Weights of a small self-supervised audio encoder (BEST-RQ).
Data: trained on acted Russian speech (Dusha), 26041 training examples, 73.7 epochs.
Rows from block 5 of a small self-supervised audio encoder (BEST-RQ), named by matrix and row number. Rows with one number within an expert belong to one neuron, the router's apart. Each number is 500 + 50 x the weight over its row's rms, rounded and kept within 0 to 999. All counts start at 0. Numbers have three digits each.
After each expert's rows are labels from the 100 clips, of 14976, where the router gives the expert most weight on average: "loudest" is the band of the loudest frequency at the time of the peak. Only what is clearly more common there than usual is listed. The data: acted Russian speech (Dusha).
# router: slot weights (model.blocks.5.mlp.router.weight, 16x320), inputs 192-255
# up: expert up (model.blocks.5.mlp.up, 16x160x320), inputs 192-255
# down: expert down (model.blocks.5.mlp.down, 16x320x160, transposed), outputs 192-255

# expert 2
router.2:504492504520475427552532428445558566466534510657424533348503476542467411397423468445527500587554512507518476563396572519525523434487535535506624517579480498515583593481512514497509416542513509
up.0:549525501530524536541546498499471428510452445465496478504428595604490494564472495506571550477546464603396434440533560539571538492568534514526466502472543526559482502544509360504514539515513528
down.0:612425523602480436441520390523509537604630509587491526468502462486506462488483448489420458520478558490524476512452484480515529548487532467502543439483496418514521462505478609541498517492471506
up.1:531515494473440495504411554467469458489464426462501519455542454541569487513458523666475490479550467553487508504530540568535539585517520470551410457510432461491449504561505429450581470457524586
down.1:481466460534528554519513502460444503520513444507520523460468374586484475480400513459464601440482451522532434582422447441523535484517438457495510542504520497439486551463551460479507463519557479
up.2:458524482447449425403445546485497498587453497439478627462481487567474484585493536578592565534566436594562608490596441503505520535420524499498479492525462476564485512566511432518572531553481552
down.2:557504527683500542497509511485520458450468434575529520511395580483471586539425499454502503532530569488485452484483501540485571429442484502474487454589544421541507543520544478513517473483562554
up.3:514440527485439568472445652457507563536480452533506439492446518527418552571569519466434479436446465516425530474551523518570545494605625515450436475409617544533489518507456508453484496557543530
down.3:556489447459529513534547603444409423485548526560570555538414538547448582596493494481530496553541485485485514419565480512452470484462493528540490456568511510443522512469501493427547463469520451
up.4:461430394522506507448473475383490499421491467447583497499583481454454519497476438531433437468375516577491498483493504566541424474521509457545479440553453463426458495505476464488494444366503562
down.4:448383490589512537457546489362461522509497461417493546529543547556430416560441526402503558551467451469535534526490496478477481590492496556568562513574512580523571415527478546559472480532454550
up.5:576405551512502589500540565467472401515528467535632422471502504527497556544536532452551479402440515507481533470556512410572544573559570458540353458403524560480525376492557454429472505473431589
down.5:485437555407467507545532435548510352531466515452544472539475496527534558476422452578488492484515586421549439594559422533520478440497497451454573399445564441535484512496527476525451463484493529
up.6:581496479460483462448510578409429482425546392526544434489566486554465518493353629555523507463453418481379542450487508479543534576597431533482396529505532565467543437609547403476469560485541554
down.6:536533597534534519437520454543477496459442596458541515498457539431494539520493433500577608491441527473466401522441519527538458406500493538490540426413548489468448409495466435532417404508543456
up.7:496675461495464574562527498603544377532458570449505521551528509495546526503580452504518516484520512521520460489529483456521564442438550493524448511340476446475466467464517537519513442545431432
down.7:519399467478496512483443529518474501606510341512484563524590468499408449485423512524493559524532458564412535482472537476543511526520570495543535541494451478485537451520490463504517552439491524
up.8:545436502506510464471500474451522492433495453473534511525609425554538562456500539513433474505444461503513575432466483403513493460499459399540503538475430539479435331498502528421416472485493505
down.8:560582490498524469554522526425440395524547505458537567528498564464575505491590445481470513409479415574536484567593476555494436397636426518475441416479505519502473396467567524516465406524546456
up.9:496472425550592499411439501467454492538437519476495510547526542550475521522490521548540468565471519510546499471567466569505431512488454459507468490465503399503483477546461539498534550466472484
down.9:533497444548546469470446401476438473528560431442503488556511516475417578527461486615493520584445456574465534527484482553513457557478439505561592481599448425538470454494499441531494491459415448
up.10:504496469439508478498509581494462494490453379513494556536511477529479543534446581563457347523415426499352588506501475524477553495524451499510498484523479497511503436501452402466537517494470471
down.10:502567497491432563467558558537474430518393499455555420522533534489387532505491443508463475452406506511563507463589564496527468494564456553492434509389494474537454505493501461533501517406534543
up.11:550615580551402606511534508597502422458438546483549534502492513537497593496469544522524534467505439577398460429518547441529665508457613509460459556417470481435498549505541507527504431489472452
down.11:472426512421448535366576490553433514492519454449455439637543520506474525549497560485479560535512493545507548458480439459521508519449451518524512486542505459469535460498477408489426527499494506
up.12:461479482447561450448534478426542497461519464555532531525586417608509558503474564526396361538464437474530538488522460387500443460511466423516476578564403538570475368469531530458482474532546404
down.12:528555502479443480594514519555433385425462564451560515507458524515600481483524395517474455518425391523565509561531479549485520496555483539462473470492450430514479520477493543469462501493478475
up.13:501521511511491545450517497591488479505470418456484526528455551550487532513456514565545447513521530569364454510552524482563568508470537555552469517473598417583455485490519388551522627435550518
down.13:591472506584539511457464445393483528571580482630428436472472447535497495497423555496452537505456509502508489505461612517496489550519457516551574458550564449427484431529481536504468523477561564
up.14:487546480472492537407474555481532418561456481398516528459476447535532465530514565596562591491600404569407553522534527509606509598467485474610432472523447442501497437536557430498452524454473563
down.14:571460490626499507421482511516490452472510465527529494514495472470495577554491467402516550436472527512525498498474518497463561546498544482489558407491493550501431513532573550510494518538542542
loudest: 250 to 500 Hz

# expert 13
router.13:545439534445555460495590436478530555483507429645517507502501471555478433505466572495555424527539524499545517608429572515428477452543469531550485502590567455552569572529460457440520472567456493
up.0:500461495569450540508438437505494499405494608475351494569486520476458490439455514512431534532524486481543429475581455558555508546470534484469523533507518493484425573492505489618505554522530410
down.0:439512436451558468480506491449452534512442374472472505508434479533549514511464502569522446507451484516504446470512568637479492502492490467544554495562505476542442443537570459472503477545534479
up.1:634550508505384646540531479535492421450486459489517533568465402517592587475518447496573505395531431463509543553434578466506598501420472467443562512388461556507514553544614572480492476493506441
down.1:533531516480473524500487431515473588505491559533460574516444526522529510484681495473517477547554515490495532434498494466496460471407489507469533447591592488535564488433536572469549527568416410
up.2:584493346542535520582455556400475452511378505488488554515463538463399545518409513466482465540433547507424490440469533512549485534417457470474441458517503482518508514507451459484542424535496522
down.2:480497515553535513481463387506529573540475536465488549509448507435580473448531493553520511445501440504570560447523591592442456479636601464510561466465421497498465521531431526519423485526477419
up.3:607524469510434688545484504485482445510487540469461580462545485514473445407582410563509529459554520530417533536457482356520540460361570496436490480518497467484517444470472505534514443537395533
down.3:492499476528425460593456495501532477504512493530484461480498500494428497588556483479509528495496469503475447435549580552502536547557536532475474587494424485485516555492506479472510505440497487
up.4:522477530477370550472463503568457512477365547463445596560457486434482493396585477525492605465467527490475471553496555512537515478516635402395580418493543546517472567485450506576520424492500521
down.4:482551436425534460511571458490572465479415518493455547534504534551401560501476410541454415562477474560521574549471488544568510577400457446477555521567428548493536598489481446481480479466529439
up.5:513432470454465522529437557414457444512455408554592554498544492574434598468354571615478422474535532563419576412478494496606521579530517438535461438533557495518492493489512456521504433425490578
down.5:525496505605374511518510504428515531451498525547521494476517486494560478510565571495399512515475464491533550423494590514472499446557576585514438586487484531464527391556400412430494520574496498
up.6:428547438491466488526440487463522488534447539504443492544615434544461473534467494566567572509479480558338549497487506520512577535446549524437477525554498483390471496506482496546538414504518518
down.6:513486497558483484551487487449442398415553446459513528508462460532432611453434474565458579490480467518564523520464471456545542502473436421470500501456450611441558503497474566488583453433531474
up.7:544563487499457485485491529442527449408473441501524544536577505536501555484429539519513490505452461483427572438463512530511538473481493490467467498548466566396444549580488425595484445489475568
down.7:481446497521586458531569497430468507474525437532488559563552421528436505483444448551428574526527407502472605554449451394614420498513430429493491529525496573450478413505474571558564516466491540
up.8:496486512561449574389432564495500423459479470415597544528529435473500556561520468541525502477477478593478492470493523500598565539491519500503492493492483479435440553458570476557495455430542449
down.8:546482499530387595556450547509543552511473401523524530471528503534448498531546562381454485537423514486446496492460439472515517474507511564475517501472539530562542469530534503505514595537627601
up.9:490587404503561553527468515509411519472424610536401514452451544575513551624545503566450474561523529495492435508577439529494471482470564490500511463386544437507484532502439481543526474533449499
down.9:556475561542519428508488550515502528465572482537499498423477572512549386434416589507451474507564458470425465523558433436498551508460504562541355467546473476482544526472507458557471515539514491
up.10:575436424587540542476450474441477523405448408524514509541480461554425511446471471547521431532434517484457557523441575428521563491409492470431495519505567495505464467492489485570575519471506514
down.10:449574558518531495543540454593539480541552539447518474589501456492497459593553448496497518465544465484545536575554484535421538444481486546511486554402422374505445501464413445502537479531454488
up.11:541481440507437573497388543477466450490446510515435588463510472536487555442442496635499540440530494587476519418505519414600562516451499397585491401493469498446520506554485451558409386499466514
down.11:507513475568494468560561555372651523355516447600524494459548530508494504462478560432465437445440437447546491489508438548485503400593571549518491489468498600454496442584536505466451434517521589
up.12:568487484551510575440472445535527400482464512520517460549459524567484581590515449566486468513535455540456453454516548575509559472463492486447510382504475461480470561479402529531538458468435507
down.12:490480529509577440532520430394450605507486488547407487554567493429454437438496515490425481553481533503482565458394523448482443512496492507518503603485483469557544463468481544530557547493579511
up.13:458540525500560528509508598568524478517421459469528521374485523497550441558497585484626555477572437514526484581488569520463563440512510559586431470421431528518466503587546466528516520510466517
down.13:541462451491436568459550481542473560420473437494476432473552552496553525501448481462451464505425542516422427451528433523447468455565527625437529436492454555484457499462435520461488532565496589
up.14:531582444530457548515383529578463553519538530412309587574580389437522482462517499563430588480486458575480547540538529475525515543439521482541483407470424544477542460565426446515469523568549544
down.14:480556397571498447535494466392506538366424485475494526529563484501468512559476516477484413564467497486553509547568385544519497556567508518458463486548558487471490418485436615581510434455577560
loudest: 250 to 500 Hz

# expert 0
router.0:529444505498492439496484522504462418444456573520458496444498528503512428600391468516501483480446466546567420552541497516538450517513468521573551452451545529415525482480562409465529480503547544
up.0:482436423587521566513508514523450543472386590530509470424516544509467593551549521416487593430480548535488478467543483446496490498518510529481455524486474458492539399524504445435397506553429594
down.0:564450567533541530535447482498528474587485512538524500460474466569469449546486541514462520537513465478481482573483486447557549432430530457492542544514524410526478501436521502479516522430498534
up.1:455528531492504528555474503549577529522529495433494625528592462642541490488596595461530415477444520518521618426494491484482512480419596549523455523455442546487502452529532460486503575528501511
down.1:546510492531483526459417501547478458527474452498469513443468465432478618469482484567506507520456499553478465513568494503487491436544454523475493507560553482455428571497544522468526482439486586
up.2:589493488513455584484382510472516452508441538543465494534526489477489504525520533480534512482495507478460514584548547563567499582467510525503532494519480490489507538505488553555528549567530528
down.2:470495402563579608485539531550490588515492477476600464571525550515529478405618559441537456596559524503518591462486479457439476490422555561508499519509476473495526472496485508489471479462417573
up.3:497421591474537562427469469512448431514528514532501532498543519597439530452444501526542538526477545525516493446480503407607452544440569505547437471534547426479506520503495523516515515465536563
down.3:466442430517526486541555472462534453478497505527602444503478496480448451478431530496471530534495606414522582522572466509519521550492519529426445512557492444492502466448509527527497473472443494
up.4:520528587510455466451431543507551533567489368474490493556566466458514507430389510474539450487483474476414626561406585418489535462502485502483477549496468585563411593509488405633502495495571434
down.4:466484514548436498572474564509624495456526540447492467605493488502449479509541436537468539465485545495579445565501540486534486509442479472544518598454514482488498443510419475522506448530534530
up.5:586570469502481532414490524538513555463499529409448614478496480538410557490554476499426474491546458601504524468519511357603520461472560523505447594418498497448475473527497440567517483554487452
down.5:447451593485495471612485548465519478487465514533465505511427533469541528514443555447465486483534557473527490565507490617415456479520454542418603505448523446492524554500596499424541480537472574
up.6:591479560610461539462451499516481581484504575425487477516444529498480547458503522390520478436452495537493498418538581508570521460487554581501416497485503450567491538547460481461475582550507494
down.6:492455469508578420509545400468505461416569483569463496479547458466526579447433479503526492582499601498477488551534496624466499549490465515470484530532446518443604549507577518450525407468416446
up.7:437519478492534554454464581531444583519404532460487530522483506674444558552620532535459500483520478458513499500553513455566534513522579580441435543412570496491472479530490478567560544580554521
down.7:562532541526487481560543466479614418480508457503485499493444573466476451517481455456413577518589557508391449517483466479584593437502465504477505490539512531574544510477407410434536493544504514
up.8:480398510497536599465574471478465532437375417544545414493544600655453589579489483494431394532502521478456543448497544500415462515538553479531470465532454514491543404538477412399520510497472577
down.8:519530508572549514522473525564513478481441525540488506459469545492383418489411611533456490556565493496491462533519418493482544470406581512462461515503571465544419520463574482575461519484528528
up.9:543448622478446602418479448551503462574527517501445442536541518576410484471502475493541516524507522477483510525541534456508501537509561509504424479494574568536526478507515509552537531499579512
down.9:475462439510497438603571428457521439469524489506581513525481434513469418517431543468526475509519526473496622551515462498457578524444478584465519547653507429443533514460495526525484505459421445
up.10:450418483524491524520534527449509463416427522581480485412548546480388474489415606435521618450457549470498450504519479465508500509549445512449447549517576488472527453543521482533434440543500510
down.10:567545486574520399490425512468566515466449471586537489475499431515458463467523501538415491578606535451494512427512500480555544462487554427553550451529554439601474543469463566506449492420544502
up.11:489576544562428542440459439524544510463510548592395564477507408513543413447494460503448562565467458481487559451423478400490491485386508468497570535494523548518370486411496501477411503450523465
down.11:517506476461531508507474633504489433503499510531487513517494459502533531543447527412544465415475493605527464394495511477519482509518475549503405436474502514437526470426550490428448503492485598
up.12:444501392519446472517431592482527487373433502537499486502520488540402493499486525438529450489507534483501535477560476531483526542483537572460513526511473472465551500477475506598445519501450506
down.12:541525408580538593491482501519519494494564539432487517517486513463498518477485535502538504584496540410447576450540418543432515547484569499598497495448477471493592527464437539551495523488421407
up.13:496613514464438509506542390481531510374464455500606492480531550471495493471430503412483427528475529438450516583482461509538565460515539607406523537538534550538462441514535490533457498548453485
down.13:499517479456489530477487502463483482540471521543550490446495496550436651512518537508587464457436505550453417530560533451537506484456503528486437479430509562491524482434539429474547506534518390
up.14:490477506521480546444481464586488462433523507456393551536511520451541558487449508565556488522576442481514491541426516478549534539473547491505573436489421436485514622542454493530470414551493511
down.14:405456468525556473540437473482605506468578564541455551501468521515547546454567457545513436515492553461540475549483514480480503401481472446502576579489492425513557459527507637485470468462473486
loudest: 4000 to 8000 Hz

# expert 5
router.5:499476550416390397519528496529523517517454482541536541506458481538532527521552489464485517594616560450539629547453621484462460507476525502496572568570479468496486510469430497473494387603478478
up.0:505637396586585538511494493533467440524416514469484549561545486433520491537437471541471527520464521519439403528505462494557481531497396497523469521483464391501428495587514385544474475427503514
down.0:551526492450445535563459506488523479504513518508552497480498582564434517543517560480550512473566546435440454518516451442506562503508584495479421467417552471549536528497403546488519517649561495
up.1:531451457557535484536380580501502530444579422504513505505560486417488567464348485572482540423513428580427469483556547528556555556529533530493387479504424528475474504558565492505437510464591542
down.1:519513563479507455439471465435479510449434503454412579444472465564600542444480541514450502473603538494569517437383451416557515473442455467457566459465548513491492647559491444498518446498560420
up.2:560487485494452512469456537521487510376580460465510565462419420477495548538487491528433418499491437586494499416542504497560573527473454514543524541514439496514564562458479497462543445520491504
down.2:476528600522446562534524509531598497478462530515546518418532501469587406470405508421534499417457509443480476537475462509512534469514560584468549497435480520548466572570542471531498523550558526
up.3:472603437512549628528499462557528466511452500512473487565554578499473469552477488532449482543468541509318484577463450557480559488408607560570551462487503394487489471502448483455536529483491597
down.3:527511444558509476493371504490535488549532484560399625487530444504487501471449492537620518545557489454421438505550440508573585471476421481530428504483497471487492554481486493489569514439447523
up.4:527461371559501481474449493350431509522564473537512466550526472565471504507517506575464463540526461546427542444501575547540518562468452524508427517553384528470489435499440497468606478499427463
down.4:498496395502529474532390562435520459462454453429492533522552511531486460522471509564434590400460490542468484543421382516566556506541490461456452566417452544527530541548453458504521480463542484
up.5:508592448552529486513421567498475449563497530544470522587557492420495457523494555532579530537555492547309440573485559551546530509527406515505482479430469477497477529502506525533545507403538570
down.5:611540493463478440593470498469490417599520515544505581488528517450507522503506474468580470522590497442489503504460400550497494535533545512532493425513533475558546571551541456522538410498451497
up.6:476596567495438575507504531571539539504474486481532530472525437457501481527535489522362512507460443553417376520593422533506539582461657532622408415397422470530574506460490514432511492556503533
down.6:507538460521519603586529479593462420502534517475451545487512456502541444514537417528533481487543437553502514516489548448538533499504472516475517560422428422404446485515527464488500400347419480
up.7:640494449497493511514515485512451447411398529542418450547481499586458470483465495563418486515544527436509456544578497473555514470473533449482408482464514444496482432486460496505555509575515420
down.7:414510490546544512425554579524465526439528423576468532475480463461449486542465543484532518458501455457542535488540548591520466508562516484519485643512584471391488556530568575523438591399632558
up.8:427469426494486577469433453454523517415443534442574578614618498454516522513524505552422576507405493523449498538548421493527534559555568510443511521532544508504523473521504469566416410497493452
down.8:614520541482466507569491475480409509480489560509491520441413501461570521479497410483468430402482509446541448527452608437455513564453382482507484517398446563465516565441462478468436457518473533
up.9:513553448490511475488479478435471503465552467538524483540579542454532407497456552612454510525474487525416490465472463515517495448506411497445454413528540498540416518592558483517490460486591537
down.9:564522437465526476516452523544479473558559512511577438443497472488474457496461396429576447467517488453576503540449492535441477492539548455541461505408454562547460550502493449488477534484446558
up.10:552446452549516416496486564453441451444522381480560446506517512426456566479450503509525495436441543516473477488544548556555491539560455471563376432500521511455448499514581418540461524364572509
down.10:531460490569498523456530523508528467391446470517519469410508477552460506565451569505502467615472519570549460441564495538538500465514541476594532466587536411477503559469415513420532505448461555
up.11:524451478488440500524478539409554531500585373405508517466510505550449455497520482536466454473499502504432535471566526498526519391524529511476413450531510604521552424519497507451589527583486621
down.11:452465481482494549557563544597535516569518480535611469556531542475529559475609474435612520493507518462512529480403560468432479483444463534489522480566484513397471444552536547483451351481454566
up.12:486444427478459531416381517436520427500447492420548449503534476498446559544466472535521498438446459555465504562563598578651579535553574548524414453510523441466488519561541457506484462495535498
down.12:455441464501500441502398525465484533457500453495503490474480468581432515497467521556426403575452536518531532438491469531594494535541408515514536421528508477599496522532385465541549518455482543
up.13:569462428600575650514433565523517473485476546489438500565563511487417485454383524490449543459496553470485446509577497450546515506525603546492427486436575505454478453494530457495450509472544571
down.13:538529531547525480538501478513533452515513487550423503440535455517457492473602466479479367494535556526425507493464525497466417446448502537497532446487409489462525580510422483424495534484547477
up.14:524501405526559526451471541459567472566411385497530458521526526482428451477410498492470549483478542474514454497518538462546522456516502399480381592483570508536492527540551472533485491440577497
down.14:512450523540489497503528558636540512538552415497481563529511456446475550475589476393557458481467434508475440412431516558514550476514542563553582483543500513472520534540489526535480504425554529
loudest: 250 to 500 Hz

# expert 4
router.4:424476417488434344530526469404539486488520438571468462415401534505512532502422585503498458577524539517640504511454433555485540466445486424570583574566551408565495563512491537516503469457521501
up.0:526535518512450514500464544490511466495530401485554472598573509516435508529512482549513578457456531552411424459478518459606503473469525442424338464445484594494464546511509485568548430436587499
down.0:413492541525476478470610567414423493553464427485516512478508495505512452445384407443452573465442483511552485489443437524592567505464405408482519506473527609454550495476482574639517525524516496
up.1:454497458459572503466507500487423448488484511493540484568512501550435494512548478591404583460520483586498498452586500459651479592573464492472410507469532485442472400483508467500525483509441471
down.1:523445489444499436526494501486522492487494555564492591469501423544531485406414445562573485525513477460485478577461534505467453508484499516474477496525520464506586547536466501458413522433528550
up.2:576573483537513525471404538542508479494445502427445556461523424500547471459544475612586526444619370568418511407480509429473531432446509516593501453480339514547481508518466455501508542600438478
down.2:476573512458557471563573524418563491464459492557411647447489467534488578467410488487497479553476468473490461536540472502502418530511517426421393475576531568440622499517516539468551552506455546
up.3:463508484416412547501500518495515435492467484431516564479546494529489507458468468546508536518459496565513476521539440484599548483511581478594423454409552546427471454571478440592485432514507534
down.3:511472444426450528443566522536485451457464557585524508536498578552499541470477523447530488587462460467539548482516485585493539504432510504487498468598480501483506500500476518583469526561504445
up.4:507532465444536507478401498585484539427555491526409531553475561542440459466529500564442532498534542549474484511513497474523492449433531514517542485476442460511491510499468439493546446475456582
down.4:501533533518542465390416502559584501495409470445569502442469476494540489534697511496495524505458524482509546449526377444539555535523540514508477423364483420406457507401546549458534565434452515
up.5:509528555522454489536396471578520557491507552404426558506509460561523499422536466544425482497573529488502465463506472462483508457435508514523580556512444475508454493451484474538488560433515426
down.5:499567508556506418495442524442501527533454481593478462465493519505541533464561493458500480544529561429581465511467482459554489442478470550522475525382500409476511576554426517422456542479526546
up.6:514543482488440503431412565534563537508456551416491474512529483551463459542567577613571615375520477519429478551537524423565540486496497469466433424470423561540475450496493485477513553645482418
down.6:522544576480541510482599551479409509600483432476403506559464410518521514506460465565485480489534454591503519407461412481498460519526543492469489452553530464484455560451561505470542567430483553
up.7:571449481456474507561490456486525485456484464484544536519548433654514409391500553572525494451461498529462555549434431538505508502459505487473538393498458583565519448535473483502536561507405473
down.7:600506460565453503516427479511473430499580460519574548476422501473490580566664520485592501545485477551445470396533474520474609489504626496587475466514541483482514464465428433480530431463538516
up.8:559481544475533531516472492573537516583435542428457519588564522482457487475474479461594536560505494518413482499513574543533493547463523542483484467499505503472490545528503487501537451503481564
down.8:467511474459479438507484488517502505541519456482522515444544538547550494412463477559545503582471536437527439519566460514578490504482503415503443520593461554471564402616518530661441611577474507
up.9:542519475485389480470476499501413466479528438456540539478479486538572611481582430585512555456582374564457566511441498429541545487493498425596468489496408578498535496557450449434555558540440477
down.9:503549513535534483540481494513515493503428492416504556477647430543594406446322571519504462492430504478433536524477459520418449558495588476482488451605463503508561509572499592565534616481563527
up.10:514533456460483519519502488456481497464429486441589481510529502506564529587554571454558426458493458529474618443523519579472539594505569668519504522532485594503586514501502510458533503523403612
down.10:464529551450469505501544549411504545563487488506429516422450458481533457516332486452393419537529522464526436540502472497458496565531545452494507517538538457480471497571584509535447591513562560
up.11:479535557464544580476547469500514501528451537533473505653462568492533526511499467510528525573492491409551477568470512559570519509455491559481486510426575526573504508446441538556434440529466388
down.11:524439498538429466596492488526465499486535524505508507432529530475560509472450429479505584526485502529464513516489485444458525500500494539506537532482434529568608455540563466471537501551521584
up.12:584468445535516583479452431463517528499481502468477518522600491476423471426489473530464467531469476565404540476476600508545488485460495493546466506497418507420527527539436483504539430480451507
down.12:487496443545506495576489480566533485580416612506391557531598522515461448472411452561474517532466585469460392643520487452594501605491500468468464571495500484508546428550468506573533440568510431
up.13:483516485502567491489456481603537516545500531403466521528513480491469482405527456668468454566596508461480456549577485465572520539534532544515517484397517439526484473500482523605400647497509427
down.13:469462470531536483524526514440466527447372605555493462560455580622507498543524476435472509514501545493528503510512522474467480384484456540456557570383537419478563571500500497474512457526586508
up.14:551506499453502506478533471534476469551494477404550586520520506568472487393484442547530513509512511552459510476488509502641495519466497506523426463496512556480497428581564423505513445469446573
down.14:481472497388547466416587458581463543450483521468468483535536475534546475421522476477534461516530537547500470491473533510438440454451526575537481528558447470526447548563527438500557529521535414
loudest: 500 to 1000 Hz

# expert 3
router.3:515543507433510421550504516462479570647479474503501580420459479556486499484442491471555431550416428442575545515551525485422544460533548574515524509503585537475571600466488409494470466619568479
up.0:559587339566556590499466498485495478502526552555462509616502521489422488549492585499421543535504535471457391545519495525511494502477532525468452486504545434435519469545481461458568528516505446
down.0:454563492548443401459407528516421445383549560512530497561473495460468623501592511457492446540520487548534590489517469484573447487478467470494479533511404402507513557488494549470555439493470442
up.1:581527432452459487510501534448463515476468531530494440531414582483469542530451588495366531505423526489465576542461477472493525465518518474393487544542584521433563516561446431473478393562515461
down.1:502511577510395534409543612526469517539544437492511532469431458526570575511521506472580498512541489468541472427516551477488449470488587471609586492542516390463451465494481572523561449449553557
up.2:566540429516400548415482490472568472408489415594556465517465532461440591435366506497441458510462554530408535541476468518517483386474449518465537498568503477445478551483473395530436419475477441
down.2:522458589456538500568496491451502435446454519521482487573465544526529499430521561451420545522442441494503511596491490552458499419559533565457446545518582540507590470576451472517532565464495554
up.3:482536474500529517460462542548527539541490391514415594539579422527581447528564586534511538553547479549451556536474555563427453459500557491516492495584362481487471491586548457466531552459429594
down.3:511449461412490416574460484519470574505489487572606364438562500531465510585473481573474606509447486490455484467542505584437437513552493444550539531589472530479456482483479436488518494489558443
up.4:602473544494458609478481508577481478464472507558440468582512571563444523467421579554464540546523488473465480491537501488592575538492578504536463508437573515577524548470466462549425491589582502
down.4:533493460515517580550498448452464528505402598450537479494526505422514451498544388440507524435483531494507417561523527517435422547469433597401499565523531478517410464472565536432498443509571511
up.5:480444432533408495441408532441545522394515526391512547478557489415389579528524517481472429426495483589461502495586500514527560540513640513552444459540463486499457502509514448515538515488526466
down.5:506529536495552463569599453517417564437467516530484369488448475493563417552376511427470522498470436410540461451536428517510496560522477500535403468476518480479569474525516500457481528471461484
up.6:470520463477511501517478586496474522508441407583491504466629490574532410573501550535479473496478418459459576507556499525511590538555553505542431425439531583518497447573456481471452512504553658
down.6:513474554501494484596449547483492571473460554590401512471575534540454502449471506503510469515476545456437414509504498493528508502482488483472513481473465515519532361478514562552476455519508492
up.7:570559550539525497466527515492396456467483436552459531489456505578481511462447525552406539544572470473470339524527545472672572581504507430486362468408553588435475434509505454470475491550566527
down.7:543481488517395505535525493467472464519488456548538479538519542464600523397437447429579557519458462551393477517428492515402497487417479601463601483525418512558459539499461554460599434575517493
up.8:545508402555429507482522519522490475454401472449570457441477450419478546554497399482503463491450505561476526547532561508577524499528439474592448567504440497413484506516506474499454486398426548
down.8:426450485477534519532476606501549621467458489523425436478541489553426550506403492499479512619448504543408499528496504459528496528546547590465486519486548485507517368508525492530443487523507573
up.9:409468473489575458367388575514501511526528534489454522497553427567499543592517492617504530419571468594505515404495494395531432548484500419620550492464392509473391458417462483445505507479492479
down.9:464502514435536512493474446549517521479464593536419544500520475445524413491416549542587463565464437506428467552524429550482439512523525628478480501541518513588519514483445501567470490511624466
up.10:513497476468557481441424478435480490410545470544421582541559458527475544526500510531474465567559391548391586456523527496489490527511593590517527455490493440519482553521446413460561553545492533
down.10:445606464488553484606487547502472492525477568543565408551491493432510524604524481432490488435527564480542519548443502560423485398453422453534596500492496570513462454422515470560465436445505500
up.11:486589473599478522545401553590523477535452553481429494483412519508498527578565513605455563551462533534477479508548504429558638553409449517481509519473547374430508475502420449476445457609545459
down.11:514494512564533370541423548428550496435527491566546581437441450464498502415458570485536435512526527416491517480510447556555437452480497448493477500481500410619578517530480573610607545481545490
up.12:485473472544523448406441558402474524347520460537522446486535515525416601537436578511423428516478514557436545354572533506488473445545553547496515456654532477455534563510444428446454441402569526
down.12:450480490469551593524549493498524491585366532427470496616521513477450417497477521471490584499493592508587441530473475491516412512485453463494472639482614560604509474518518526478422504450597570
up.13:501533489538529540484480502545579535525439543482439543463546454603540591489542563555529553542606523482513525541531468448489505503475583441488540387484506441418396494417525486576457485474487508
down.13:576532506520509463425458448517494554530537482497585494559510586497485476520478526492532480625520483468465525462497528552481546481514515591514495497533574485509478575519508537548558515581544375
up.14:549508476626484536537508536518497412470385511525560426454503486470397490525452486579484498384475525493459422542521537421575476543492448524493426527517504514416536482472491521475496474506444466
down.14:594464466525495459552477460483579499512526508474535561470454473501488487436572483444442528544533526490466475588419455433547591473437435518459497522435575401607526559515523554524540525461524485
loudest: 250 to 500 Hz